A small masked image model, trained from scratch: encoder width 256.
Rows from block 5 of the encoder of a small masked image model, named by matrix and row number. Rows with one number belong to one neuron. Each number is 200 + 40 x the weight over its row's rms, rounded and kept within 0 to 999. All counts start at 0. After the name is the row's rms in percent of the matrix's.
After each neuron's rows are labels from the 100 images, of 14976, where the neuron reaches its highest value: "responds to" is what is common among them. Only what is clearly more common there than usual is listed. The data: regions of photos with short descriptions (Visual Genome). In brackets: how many of the 100.
# fc1: MLP up (encoder.blocks.5.mlp.fc1.weight, 512x256), inputs 128-191
# fc2: MLP down (encoder.blocks.5.mlp.fc2.weight, 256x512, transposed), outputs 128-191

fc1.428,096,125,184,206,195,126,183,242,197,238,219,162,235,224,169,246,248,208,173,198,181,152,217,224,202,147,275,236,237,242,128,237,173,152,142,188,165,179,228,287,132,244,157,125,264,204,210,272,160,206,254,223,157,158,169,143,208,183,235,204,238,180,154,225,155
fc2.428,099,287,179,96,101,199,111,208,212,215,184,179,194,239,181,205,170,261,242,182,265,193,221,205,199,159,185,211,190,201,201,204,247,220,259,188,182,232,161,168,153,75,200,175,208,133,226,167,189,192,217,216,283,160,222,239,122,251,223,238,247,170,213,157,204
responds to: text has "sign" (29)

fc1.117,123,142,171,159,182,213,245,187,207,270,129,237,181,186,158,178,178,257,212,234,319,217,142,181,223,204,205,177,158,210,238,135,243,244,109,208,203,215,209,198,237,213,218,234,168,190,128,187,234,247,160,175,144,199,137,196,203,275,178,212,189,251,181,212,197
fc2.117,123,241,183,254,245,146,194,206,275,231,247,227,186,231,259,298,273,163,189,213,191,152,242,279,195,240,214,196,193,225,177,188,246,214,226,182,253,229,125,193,139,144,190,187,175,176,275,192,222,199,152,122,189,203,204,184,250,217,311,218,135,186,239,234,199
responds to: text has "red" (25)

fc1.138,096,108,179,103,180,223,246,187,176,208,191,268,140,181,147,160,77,183,130,207,217,173,200,196,182,162,222,237,232,158,227,178,117,238,215,151,166,190,216,205,242,261,230,277,171,190,169,199,229,191,258,80,236,180,249,140,144,235,144,226,153,245,172,189,232
fc2.138,090,201,197,147,118,181,164,203,246,232,206,223,196,232,243,198,150,167,220,257,241,267,241,213,190,132,114,292,235,211,242,218,187,269,225,195,242,221,245,82,185,179,221,255,222,210,125,283,254,177,197,272,182,220,313,327,209,210,165,193,187,253,197,207,193
responds to: text has "red" (38); text has "sign" (29)

fc1.357,106,174,242,233,263,122,172,262,175,197,152,185,231,225,113,158,260,177,258,223,152,95,217,209,203,223,193,187,130,260,157,206,173,120,156,149,229,269,183,226,196,253,145,140,195,200,159,210,207,112,146,142,247,173,236,144,229,221,233,235,128,219,181,293,199
fc2.357,098,205,173,290,205,225,211,161,214,156,124,155,199,200,88,128,227,202,201,233,153,197,239,186,215,260,160,204,48,202,246,195,242,156,171,160,269,180,189,157,224,83,195,199,218,183,140,219,237,91,162,189,262,206,202,197,208,189,210,218,229,287,199,196,208
responds to: text has "blue" (26)

fc1.375,125,195,154,216,144,159,205,195,217,161,188,232,186,132,226,218,220,168,252,228,191,228,199,220,178,168,201,142,254,224,151,254,272,209,213,164,235,189,235,274,267,130,138,181,222,230,139,197,211,202,231,210,162,202,188,181,201,201,226,272,234,161,118,256,226
fc2.375,148,279,195,146,247,191,169,207,142,127,291,214,223,207,156,201,224,146,207,246,213,332,155,207,214,222,186,100,234,211,206,165,231,199,223,188,127,249,257,264,202,191,182,235,212,240,73,227,238,219,181,245,189,224,186,247,252,122,210,194,173,157,165,295,192
responds to: text has "white" (28)

fc1.2,101,129,123,238,213,205,221,215,166,222,208,191,126,191,123,149,230,220,223,183,233,226,229,160,208,183,170,208,219,209,251,191,205,216,131,213,237,186,260,229,142,159,220,242,248,154,255,178,247,186,156,174,247,144,190,187,167,189,182,241,167,140,233,252,144
fc2.2,113,103,174,282,307,189,154,185,248,236,219,102,238,158,216,244,160,229,187,148,207,141,216,231,164,226,142,179,180,212,198,135,214,219,157,208,239,214,198,246,169,278,220,180,198,157,196,204,262,176,246,254,187,177,194,155,168,161,161,166,159,178,155,144,220
responds to: text has "black" (25)

fc1.341,098,162,176,128,180,193,157,201,207,263,109,175,165,176,94,112,125,229,203,177,247,178,246,186,186,160,210,167,208,214,199,217,268,240,194,235,151,180,153,217,214,169,290,207,176,210,233,191,189,144,318,232,260,220,203,214,116,284,167,262,201,229,179,198,225
fc2.341,091,168,208,201,174,201,153,211,233,219,158,161,225,161,265,188,253,260,217,126,172,151,247,192,193,154,233,191,181,135,217,259,244,201,297,213,236,192,202,162,175,221,196,187,195,221,194,212,211,190,308,279,164,207,224,206,234,227,211,130,183,250,166,132,198
responds to: text has "white" (28)

fc1.163,083,280,195,144,205,153,169,226,140,158,220,276,186,207,186,154,180,221,201,195,196,130,237,214,261,192,161,225,196,208,225,248,244,151,208,238,186,115,167,205,179,186,236,184,274,251,193,156,118,200,234,220,136,209,192,232,177,160,196,187,171,122,165,184,147
fc2.163,095,246,219,217,197,124,176,242,243,205,210,247,158,229,225,217,234,247,209,169,195,154,230,279,222,239,299,155,161,182,169,173,194,171,263,166,265,193,173,262,163,217,186,203,227,200,244,256,165,203,214,190,192,212,170,202,177,192,175,208,117,299,210,193,186
responds to: text has "zebra" (25)

fc1.334,088,169,184,137,212,199,197,135,237,270,163,223,151,191,238,227,245,145,145,186,184,199,161,203,192,153,135,237,256,239,266,151,92,252,253,203,110,215,191,197,262,283,273,150,161,150,224,133,277,140,176,208,215,275,178,242,188,219,169,252,187,224,238,239,227
fc2.334,074,194,198,216,197,178,250,201,250,221,281,278,197,205,226,267,242,329,215,193,212,252,185,198,168,108,174,151,235,202,176,184,232,161,249,200,242,115,278,197,167,218,193,200,192,157,192,216,176,224,233,198,125,237,255,219,170,182,227,251,182,204,238,246,155
responds to: text has "sign" (32); text has "red" (25)

fc1.119,102,150,231,203,186,130,226,233,224,154,174,279,243,188,198,295,217,187,192,159,168,151,172,256,244,241,202,215,192,199,171,179,187,161,129,156,204,149,242,159,221,153,153,225,213,155,197,160,187,208,225,181,180,266,252,203,145,219,215,187,220,221,228,248,206
fc2.119,103,237,184,108,220,251,189,202,249,104,180,192,202,192,133,97,228,149,136,167,210,255,224,169,190,286,173,200,195,196,194,159,224,145,158,149,153,92,182,147,210,145,188,260,203,198,232,208,189,218,162,238,193,191,322,206,242,134,196,233,167,198,290,315,186
responds to: text has "white" (31)

fc1.167,115,197,193,213,266,184,243,271,217,227,179,166,242,161,174,213,200,134,181,188,206,138,197,142,227,173,264,203,144,154,238,121,190,208,117,191,134,203,204,165,244,208,157,133,175,204,253,185,185,185,204,186,177,242,209,197,216,181,262,140,237,143,187,191,219
fc2.167,116,230,217,218,164,170,212,224,240,280,247,140,171,324,287,176,177,148,186,177,207,223,238,262,184,158,184,189,162,188,211,201,232,121,230,194,211,309,198,223,157,202,178,179,207,211,136,203,279,263,181,262,95,197,213,179,190,222,256,189,175,267,158,168,209
responds to: text has "yellow" (28)

fc1.166,098,298,160,254,187,254,177,197,241,158,253,113,177,170,173,195,220,151,208,219,190,131,187,194,202,238,214,218,189,100,238,172,223,182,214,178,225,140,192,141,240,230,190,158,170,164,213,191,187,175,235,268,187,223,218,181,200,198,227,245,197,163,231,187,218
fc2.166,109,88,204,250,210,177,241,165,221,184,232,196,218,158,247,252,253,193,183,244,179,211,203,181,216,243,226,264,214,169,206,207,207,180,97,234,140,210,191,217,147,247,191,260,184,208,172,283,204,179,158,164,199,150,185,148,202,221,212,226,190,180,125,172,192
responds to: text has "sign" (29)

fc1.283,092,148,160,155,226,178,219,221,148,270,205,215,187,181,160,205,195,174,132,183,189,172,230,171,173,166,299,197,160,179,208,211,215,177,204,168,150,208,199,269,177,242,236,95,245,214,185,168,137,194,215,159,291,261,131,197,193,150,295,199,244,211,234,147,182
fc2.283,088,310,190,125,250,222,154,194,271,89,253,171,201,204,183,242,85,167,158,234,215,157,235,219,242,218,201,196,145,227,190,167,245,217,186,160,236,175,200,177,214,130,241,117,203,156,203,155,219,247,246,193,174,225,279,181,213,163,305,150,139,193,182,337,204
responds to: text has "sign" (29)

fc1.51,095,145,118,221,182,263,239,217,263,229,177,198,174,83,171,248,165,178,235,204,244,199,125,93,239,172,177,216,243,151,249,175,184,282,142,224,183,198,176,182,255,250,164,185,149,160,262,210,234,194,196,159,229,184,200,204,215,183,140,191,224,157,189,155,277
fc2.51,123,191,184,188,165,110,183,208,206,206,177,201,159,356,255,138,190,191,167,175,171,261,252,339,197,151,205,177,202,233,184,184,193,100,210,153,198,190,206,244,132,210,194,181,189,265,152,250,208,304,195,181,121,179,217,198,147,217,175,176,133,231,178,211,171
responds to: text has "yellow" (28)

fc1.14,095,172,204,207,189,199,192,238,176,251,206,187,198,196,146,228,223,219,245,173,196,121,153,221,208,261,279,227,217,178,213,145,140,143,167,223,246,228,179,210,183,193,210,212,177,171,322,203,181,209,128,230,262,157,186,195,249,229,181,252,189,288,232,256,225
fc2.14,097,206,181,254,224,156,276,223,212,158,213,255,198,214,161,286,243,160,156,180,192,123,199,196,171,207,275,281,132,199,222,161,259,170,219,255,216,211,220,235,195,165,243,231,199,190,163,170,143,228,208,288,167,218,154,173,198,201,191,179,241,198,142,213,203
responds to: text has "sign" (26)

fc1.142,097,190,168,200,229,158,189,208,252,242,147,219,193,259,182,140,180,179,241,234,218,169,194,266,202,189,174,268,229,210,126,161,208,181,209,213,198,114,215,164,235,250,174,209,249,200,230,110,195,194,255,264,189,273,182,205,209,170,232,204,147,159,233,187,137
fc2.142,100,189,195,162,193,174,143,227,257,228,171,166,184,233,185,222,245,203,222,184,242,202,248,246,204,183,188,202,196,208,202,203,265,178,214,201,254,162,177,178,209,130,242,259,189,212,216,190,216,183,217,156,295,202,232,181,180,188,152,213,194,96,205,243,215
responds to: text has "sky" (35)

fc1.202,085,203,156,200,171,167,197,247,306,224,190,244,256,220,209,239,227,199,257,248,247,263,211,272,190,244,189,160,183,196,170,211,151,137,209,151,190,182,227,164,194,203,162,215,170,183,198,229,271,175,241,104,196,112,262,207,227,227,166,246,154,247,190,258,212
fc2.202,097,249,181,173,185,199,198,200,220,182,157,254,213,170,187,277,259,238,174,205,216,254,175,153,213,165,221,252,182,217,201,144,173,187,233,209,198,191,221,189,178,211,197,211,192,154,221,263,203,227,166,189,118,187,127,152,227,143,168,214,180,248,239,136,200
responds to: text has "white" (34)

fc1.451,098,263,157,198,213,233,121,220,179,208,197,237,151,193,175,187,205,206,222,205,183,219,167,141,172,197,255,183,191,205,209,172,184,162,238,253,278,187,183,186,201,237,116,181,250,180,248,202,190,190,242,175,174,233,191,214,267,187,210,260,190,200,153,259,172
fc2.451,098,216,226,261,212,175,288,184,172,193,153,184,205,195,195,267,242,195,202,201,255,261,170,198,200,232,216,171,174,232,208,197,188,215,151,87,136,207,271,159,289,211,222,141,221,237,181,158,225,209,202,155,206,161,163,263,187,160,276,187,254,168,243,141,221
responds to: text has "sign" (36)