python train.py --encoder_fused_qkv=true --encoder_layers=10 --decoder_layers=3 --init="trunc_normal_002" --warmup_steps=1160 --weight_decay=0.0
Rows from block 7 of the encoder of a small masked image model, named by matrix and row number. Rows with one number belong to one neuron. Each number is 50 + 12 x the weight over its row's rms, rounded and kept within 0 to 99. All counts start at 0.
Before each neuron's rows are labels from the 100 images, of 14976, where the neuron reaches its highest value: "strongest on" is what is common among them. Only what is clearly more common there than usual is listed. The data: regions of photos with short descriptions (Visual Genome). In brackets: how many of the 100.
# fc1: MLP up (encoder.blocks.7.mlp.fc1.weight, 512x256), inputs 52-103
# fc2: MLP down (encoder.blocks.7.mlp.fc2.weight, 256x512, transposed), outputs 52-103

strongest on: text has "sign" (48); text has "red" (31)
fc1.48:64 88 40 47 49 40 55 51 56 45 43 42 54 63 60 59 61 44 40 71 50 73 81 44 67 54 54 44 49 40 57 60 43 56 49 52 78 39 43 46 36 33 48 49 34 71 54 63 61 48 59 51
fc2.48:80 30 55 44 44 38 48 50 33 51 43 47 60 41 56 42 31 56 50 58 51 50 62 52 63 42 47 48 54 45 34 49 46 39 54 38 43 48 46 48 48 56 42 43 33 58 54 58 47 53 50 54

strongest on: text has "man" (25)
fc1.304:48 51 57 40 73 26 37 64 55 43 58 54 33 36 49 52 17 58 49 56 37 27 55 41 60 38 41 53 26 37 59 58 56 65 53 42 47 45 47 37 34 29 27 48 50 44 35 55 54 72 46 50
fc2.304:82 21 53 47 40 90 53 53 47 60 54 49 55 26 52 44 92 53 48 38 54 38 55 48 47 60 56 37 49 65 16 47 54 62 41 56 58 47 38 44 61 49 47 50 48 50 34 53 59 54 51 46

strongest on: text has "sign" (46); text has "red" (33)
fc1.388:40 69 48 62 33 43 45 61 43 48 49 55 47 76 56 54 42 51 35 46 50 38 60 55 49 55 42 38 39 63 54 44 45 43 58 66 35 66 41 64 35 58 51 48 43 77 65 47 37 50 40 53
fc2.388:57 59 44 53 54 27 58 45 27 49 40 48 56 39 55 44 44 58 54 30 49 46 50 48 46 28 38 50 51 56 73 55 53 54 64 48 61 39 52 59 66 57 41 58 68 48 41 61 48 59 47 53

strongest on: text has "sign" (41)
fc1.500:61 39 44 47 47 58 56 63 63 53 43 63 61 68 59 46 47 46 51 52 62 37 53 47 47 43 68 83 39 60 82 64 56 50 57 55 40 45 35 41 34 43 30 35 46 39 55 50 55 52 47 51
fc2.500:36 45 48 57 60 30 57 46 61 60 51 43 42 49 27 45 59 61 48 68 60 41 35 45 68 56 45 46 59 52 46 37 60 37 59 52 45 59 58 54 69 54 55 49 47 58 31 64 47 49 36 45

strongest on: text has "sign" (25)
fc1.34:51 69 56 30 43 45 56 38 42 59 40 61 52 50 68 47 57 22 57 74 65 70 58 45 53 52 35 46 50 46 50 62 51 77 51 31 64 39 39 39 51 26 56 66 63 57 51 66 44 61 44 49
fc2.34:44 21 56 60 55 64 48 46 56 54 47 50 54 40 46 52 34 54 48 51 42 36 56 41 63 00 50 53 40 45 52 53 44 38 46 36 45 36 47 53 48 61 46 57 53 50 41 50 51 52 63 53

strongest on: text has "zebra" (26)
fc1.64:59 22 45 42 38 42 63 53 60 51 29 55 58 46 77 62 39 54 47 45 47 49 44 40 49 47 55 69 64 49 46 53 56 19 52 34 59 45 50 34 62 69 58 32 47 12 55 45 55 64 63 44
fc2.64:40 51 59 48 43 48 53 43 55 38 49 49 44 25 59 35 56 60 49 43 61 57 45 47 59 48 56 48 56 47 70 50 52 59 57 47 60 38 55 56 41 58 49 50 61 55 43 42 55 51 53 43

strongest on: text has "red" (28); text has "sign" (27)
fc1.359:54 52 53 64 55 51 51 79 47 76 50 63 63 43 56 48 45 65 52 62 56 66 66 47 55 60 48 50 55 61 44 83 29 56 54 56 51 75 51 43 42 40 54 47 42 59 58 52 50 56 61 70
fc2.359:63 56 61 48 59 48 56 58 65 59 69 52 35 56 40 26 52 56 37 47 35 34 61 46 70 50 42 46 50 37 50 43 50 65 58 49 63 47 59 46 54 46 50 38 79 69 29 84 45 53 43 60

strongest on: text has "sign" (36)
fc1.437:56 57 52 58 39 64 59 51 48 57 40 56 72 61 54 43 48 68 55 38 31 43 61 62 37 39 75 80 29 23 66 58 59 56 46 58 51 41 40 51 45 44 53 59 37 69 44 44 52 48 44 58
fc2.437:50 39 40 38 44 23 47 53 50 45 54 59 51 28 43 48 37 38 47 47 49 68 53 58 58 58 52 44 45 41 21 61 44 37 42 49 42 49 53 51 50 42 36 63 50 59 69 50 66 41 49 49

strongest on: text has "sign" (30)
fc1.393:64 53 47 60 43 64 48 51 49 53 50 48 56 45 51 58 50 55 58 57 54 42 41 63 46 47 71 61 38 35 74 68 72 45 44 55 45 47 45 38 53 50 45 62 12 40 45 31 50 40 41 57
fc2.393:63 36 54 49 47 30 32 50 51 62 56 27 59 47 43 63 53 39 56 61 49 59 51 62 67 40 48 39 56 44 59 63 57 55 47 63 63 54 54 38 47 59 43 43 53 60 53 60 56 44 50 51

strongest on: text has "red" (29); text has "sign" (26)
fc1.2:38 63 54 48 48 45 64 46 58 59 41 45 56 68 65 63 66 30 27 61 59 51 73 31 60 61 28 65 41 63 32 40 43 42 57 45 26 49 44 49 43 48 59 31 56 56 60 58 28 56 56 50
fc2.2:54 47 29 61 61 46 61 58 51 47 46 42 53 48 43 63 65 69 56 56 66 33 47 50 46 63 61 73 49 31 83 69 60 44 51 40 45 52 42 52 44 44 52 48 57 59 61 65 45 65 64 46

strongest on: text has "sign" (31)
fc1.395:63 31 43 48 43 52 50 49 48 52 41 71 57 78 44 58 62 58 43 63 52 56 42 41 34 69 84 65 75 79 57 59 32 26 58 61 55 45 40 65 46 46 59 55 43 47 54 42 39 44 47 57
fc2.395:37 41 59 62 49 55 53 51 38 49 59 53 47 20 52 56 95 64 55 60 55 45 43 42 41 32 47 54 53 58 06 50 41 36 51 52 51 51 48 48 58 46 33 54 45 40 36 31 38 46 56 49

strongest on: text has "sign" (26)
fc1.72:61 61 45 58 54 31 61 45 22 42 48 73 44 74 49 40 36 53 38 51 54 57 82 51 34 43 42 37 40 43 42 61 56 54 52 32 49 60 42 58 57 30 51 52 49 64 42 65 57 59 40 55
fc2.72:47 83 45 51 44 69 50 53 55 55 53 50 47 24 45 52 70 51 48 47 65 58 50 56 58 35 48 51 61 51 59 45 51 45 50 41 52 44 46 52 37 45 38 49 43 63 47 24 59 47 60 50