Rows from block 0 of the decoder of a small masked image model, named by matrix and row number. Rows with one number belong to one neuron. Each number is 128 + 32 x the weight over its row's rms, rounded and kept within 0 to 255. All counts start at 0. Numbers have three digits each.
After each neuron's rows are labels from the 100 images, of 14976, where the neuron reaches its highest value: "top examples" is what is common among them. Only what is clearly more common there than usual is listed. The data: regions of photos with short descriptions (Visual Genome). In brackets: how many of the 100.
# fc1: MLP up (decoder.0.mlp.fc1.weight, 256x128), inputs 0-127
# fc2: MLP down (decoder.0.mlp.fc2.weight, 128x256, transposed), outputs 0-127

fc1.198:128150118136134117119087120099166237046106155142151097151170140122082123131081169140150123120111112146141145131162103133105078094080157069126076153115136138094139035115108168145093114088079094126158133131137137123168135146096139121061142132128150157158137184139109092129127142151148134080120136155161157145150147098142128122055081126131082110087130051103077120100106110103112063072184
fc2.198:121156147112129133104103094125086181138141139092114107111109133145143128142065135111133119074110143142101166138098086211123141106082171078154152152098147179176164113091117089170172145161110143140174093156171134139143164113097233154168122108092132118148188128121077133099121104147150125138111115196114168196137129141148103151122134172102069111071195131190102136154118139163180126187134
top examples: text has "red" (29)

fc1.240:137138148112129068134094142135180141147217146111130117156146135143141151124150101085116138188157132106107125105144149113164045142141044100105098125074148125161119044072086085120102142139109148128118144104095145096122086147127183153100123120090105125145095163123084150062112145119101162122126112125137125112110154143104127105059077078048112081142110059111058118076111092140120128084111
fc2.240:139107120143106165088093229121147170117120129109104197115207128101119129133087127131129132221115132088156121099122142138131135093174148173143148095111109090131128175165122161167071138151121078129134111137119134105091050135218092105121131127164133120104126110124123133079093142140130118129134115136112117123214128098122099124173112189151146121194146118180158101140096118149215144163177
top examples: text has "sign" (31); text has "white" (28)

fc1.26:162130094172151128192098208139185064154171156133141172099175114126166138214150143115123175140118144090133119098116100124163131136096146127104165129087121111083071128118191168110110175141058124124170120136140168129185139130105140109121150114136152138131042162056155159088106122096133110161145127105145101191174116115134073129082138057131126137118118140139147149092088152162118075121146
fc2.26:137167148170141188121137162136156117125116126110142107126088116146119172133061127134140142141126131063036073084026052086123139051098137184116161132104183139130092117181138141154047080147112189131136099100138161095197087111101138203140123120086136108135111132130127135156129133123140138132125098105169167167132199141136170124128152104112129117108136106084145166154120144140124123138130
top examples: text has "white" (28)

fc1.210:122104136063121162107107091106117138141142153169085147167147123121142114102098174137091148125102122135134130125144095131123106093142114071115135145127117102111127130099129113144090108132139117151032000015071137124110128137113088103128130116146144137116130129164142095130092106133126096138191255195115143110122122157134090132154104144089098124151142130126117100128121157104093132139127
fc2.210:128128135137162069131081154122183136122134114016135125136138127102129164135139112126133132165133132125118134097107180164114115143154033132168146137127167108171182120189127165081129100131112121079162140120146116148124137128153157140121120125125123127156148133099119136106108124125112115121000053198115109154128154123110184122094138135172155137122177118143224145111184115123117141146151
top examples: text has "man" (31)

fc1.206:122133135068135136080150135165054097141093205149186153150101073177206106149204113142171105125139130115169137146111104145143138072077113144135113096160080124064114209112149106130128129130092113128091136111153129144120098130138120132148121119132130139140147096217144070175088126123163170171122141103123150166107127104148079116137143105144073132076112179131131109160110177104052141161126
fc2.206:127126117129105085124192081131106131135134122107124117120122152126129171130039133094121170073140125154099151066113141174103121147112101123196101191107185170141185067142160148151147104071161104139167125155072122121161127128075116209172129124104117116175064139111113145149130126131129127139140119124129130105166104156122181134118054195144129120186081113154080155035137120149159117114147
top examples: text has "grass" (30); text has "green" (29)

fc1.48:079087133162116105157149161128102119114106198171128161140135144176091113140124146089141048156125091104115109127143070192163129156081100078145150105198140132081071101158106083082130089092113162123144163176149088151187110117116124113103147075136094118070112111108090136092155100108095134129108134091103141121136113126137094136034126151158119125104061125181086074088106117159138099088095
fc2.48:110137185160169147159129160131139144137090143103115110135098124126129111115099118121139105178134102115102191146183128148153100110150134138182123114187188181119134142204117132116155092169129207116151177163194141150126121140094165172163114143069107128078137114113132144173137141109092147164132108087122128134123159173159140131096199133175222116132124139180115130024106147193101124137160
top examples: text has "sign" (42); text has "red" (27)

fc1.219:136128170117139114170127092145127138107166159115149150104152126054086119078152143159122133200161128130120126119091147034134140144109112091097077114134118138157126075167045157129143148137144095124128146140128141121099147189094119131136108143233163097146124167130158138106164148100105157067137130127152142097138113147097097132157121079103106093177137090045070119128107057153135127047085
fc2.219:134122114116186122119095155130080095097138124122089156108109106158129143125098163137146085072108127126141149162145158206129139084114130237206144164194097083213155082109148124126140123135137086142123152089146072188132108164189160113121133134112104134160162118140119128099155167123132121070130098161110131142105124092174200123130123095126160126068139093179113124117081133067170137130163
top examples: text has "red" (29)

fc1.100:116127114122106113187091142119102095091156142086135140122117084177143110202126130090054137175160121120172132145058106167144115143157139174158150095130148129082108136137074104050101126127093168133123133103124131106154085166125192116179163141115169196118143160087066147127051102071133125170130116105125146117154101127174115121119173127111091099163136057167129107110086172185093125096138
fc2.100:123117156099174119143105106133099138145120122108153130156066146130148094119166135147141097051141121181098190088098061122141102112153136140135172106071207181169079185117145091125161155090123220122128122119124060084172115105140164172114133125086133107043128118105140131175081131137119120126137117123117092133111170115189159123070131131161125120184124129136162061163108106109155156098160
top examples: text has "sign" (31)

fc1.250:132123129081135133081144121097115151171105158143115191129149117146104126093114144127091148129131107127135139104108119110110099112111078113108118111095115103151114138111151087127105112114107107084191140120064071065019047067130088114116114131122133181087129108117095104079052102163115127114042106204185215150177149160118129134113110095109115138091138150165145100088124151115103120150123
fc2.250:128096111115143190145043105137148154113144122127122151153066135098119148145116087133119098103115129163128145099121181109189144142136141117176120190167152142161115147126131123136157103195147127177058059077124198188192165147171083157149126121118111110140144136174182119135119139116140145132101149061048044066110093140120091136117182104143120122156089133125120100152107118157131096124159
top examples: text has "man" (30)

fc1.55:123123124115100133089055089135109143143153112097156194134099126128200152123116099193131114160108129118116157139075079123111100155105100122086113099149167063135112122086123068134120170134096135131134152120066132131143089126152109150088123165105097142107112165135117124093081090092087053152142096138109128115084039093108152131041083069110101106073144076103085104095122110139138135158064
fc2.55:129128143146126096085151165145091110125109116152124137104139126131144131118149080145128114157120129153123116173144198148205148117127216158163130179172167116079131178146128206164070139118161045131125119151121112108155124102153079147120141138110111133147176128099116158136155146116107129120136167146115135149094210214149116130120172212182094129194160115130096128110119120157181138140208
top examples: text has "sign" (35)

fc1.83:096136128146095084104116156070104168129157167110084137135140141101134102128142183091146047206098114124142125104155106129111097124083097161173120187143127116154122085141070073131126137114147093248199153086130108130130111129141166128071175095137134123083123138155104168089139131107109087083134184162141141117093131166117113116112153120102082128156102058136111089113110177157102075109112
fc2.83:122157113150101108163165166118115162141114106171174119126124139111126155139105146136115147100115140107104150129063074218141139125104139197163158092161096112092138139192128129073124139118146110091225225177185174117149120139113142157128126154085117115108155145100128096149130137115140124093174108103178170149154158092121182137121135172082160108126183092141108195161100135093151116116203
top examples: text has "sign" (41); text has "red" (27); text has "clock" (26)

fc1.141:138153141148079121167096163131104127079090129131158062106064111119086116195155119118146140105117123124170142162128058217144141139141160186106085107170147103053118127052177101078103149077068121124135143095126090130111161159123175130133135124137179175153150162127130114163129134068131059184126114117129122129148086070137155137047118101096103126107135116108134120087128102151100116146153
fc2.141:139149143139154139128121114145156084125143128141112161114126135148125179119043128120140136123120124202123133110074117092121127112044144172089139166151146175244074106189112144121134163144124198131167103131254135119091139138126172174161123143028120146092113132130138124148181147119156124125123128113109149122098176137152159132147157180117170148112139145128124138184117107170131119134124
top examples: text has "red" (34)

fc1.106:117154150169108081113126139097105158157182167136120194176138138141192116110149185126111096170135131118133144135114119124139101087100103152132090098134126080121114138148111102094114123112106109063045060129127130111132114163135189125082159114110139156121106113124108080109133099098086138118255119085079112090057104135103096129114120117095091122131115080156139068109114157133088094121133
fc2.106:127113132147116108137129161124069074150099121095155072141102106089137159150099130096125147124158123155151140065104167161150116111099120133109179124131122149130223128119124140128111116090152118255075173183127102125132085140080134157110113125080100135146160138151136130114107138141131124108114126043130189177133105157190168115142173126108056133116138110085106095141100141125126147122121
top examples: text has "sign" (38)

fc1.194:106127153102138147133144141089116169128148147179063175140132154090140082109090159139081099122071185130133146158154072083140118083091104125085067096111126109104141128111107079118126106124111139177167115050084146094054080115173094118074135078119206156134092136159120118151134096172127131193081164182165163129139114138098093117144074146083098107156116095122093082107115099152102098130128
fc2.194:117113083138096116105076116103120102123095140038111141108144099163114138125118136111131162163120147141156123089098156191129130131115060168132209140150148134123192087195129153109147093097191113079155183164143157139175183130089115176128099138135157110160145136124151148130105120108130121145135109073151098079097166098154220134142142129124142144099181130140085155125067146057059143124172
top examples: text has "man" (32)

fc1.20:115135150108128163082169135139096176140120167169103097189144130151138074149132180158089137117105078103117117140123105091111124069090131086098107109156116109139147158119166122138106157123117141154161151072115141113143166166138082117087104150133173115079094133191099020178166109177089156162075121154160147107122171150081078135150054139060092095147113150097083109115102074120090143145116
fc2.20:124136147087145191108211178113175142135080124079115113112161145106164168099094108131129183117143107118176120168091151158186132150131069095158162158072124108109119121159173208139171143119174082129183130159107123214124170140128100142142139103127108124150114081096134124162140105148133121130176121077087064144109089051132176127169113135126155125119136129079132142142075106083154135162171
top examples: text has "man" (25)

fc1.139:125120140089128154119121166125110153155157163134082176128149128127136107115115157144096135153087105116123123121112099125123103102111094130097116094094142109136107137099120099142100114117078131124211156095052052053050067115110124123061099137094125163118111121148119105112098097158076127145009099214195216170156141163098126121113111102094099118123115108125121085116128131136094118130122
fc2.139:129084084063106163132084084130121105153124134116084153132114140130148153137098124129126117130150123173188136118107153124104136121107131144126170168158088116178140172149092157104133115103179094184107106061141190158151155128186096159137124130123130110153138129130139119176155115121140143137153176030035000023063120107154125133167138124124125136108108135117153145124124142130109107129137
top examples: text has "sign" (31)

fc1.99:038073146116174179103112142119142087132094158161082202110082110138145118142132161207117143067102187086096111117115091117119088129122100079090063132117124083118126137058167090131136128105096121153111092057113135113094117180128065113105138104082143161142120178182164112133102117196130186114125124151120106112112122148103127149092082087061100118141149145138115116120101105153107120111110
fc2.99:089106164167232209156127119133108131113103149162138110139124107104111121156157095142122144098137133082027049091110166090122155043145129106169149166156167127098112122149173184166093075124128131108141155160062135157149160142079107148103135157187138086135124110144120116121122158108124147137117102112110128133161110147136124163178153143123183132104152148122070090133052130077124143139103
top examples: text has "man" (32); text has "tennis" (25)

fc1.8:127139150098104139087152146125112126166141147126096203119116110096145132093130163140057126098075139113118168124128112105112071109107087126115082115116140088149115128081092060092102153113103118072073074071142160153120127184207127130107129137101140149130122081159077101079098110184111119140153071088063058058098105157064098110094129075086085117127111098124124101119124127106081110127130
fc2.8:133152138135146084161132136154120109119113142174145093108114114118123120130149144135117105096137128137114112127116101157160128125139165133148101127091145131109115127105162117159128094160118157196149130179079081132087108109041183136124117112134124112133087111137127133098149138137109118115183155255236252239126113122116105135118123135153127128125137126153111171132110140157193124173117
top examples: text has "man" (30)

fc1.225:125136160101142164121115143117099139167141146148102191124120110115139135118158158170099127113060150134128156132138107146122077124142089110091070138142158098137110151108133080109116163106102139174202140079062092075029077161150093127062126138104123159108098094180104083143089109176110132120074147219169172156141150182057141114114144090068108121129126094130121099113110126141084110138140
fc2.225:122093122177094106081131125134123140141125110102104141125145136178131149153067128143118165174109132146153158128095161097094131126136121184210173160175106118136142152179106169133144123089198132095126147160151156139164171142148081175143103142121125107123156117128126127165104144119139136119151090000085049032104156113201156134132148134122159140152130146120088110086093124101087134096156
top examples: text has "man" (37); text has "tennis" (26)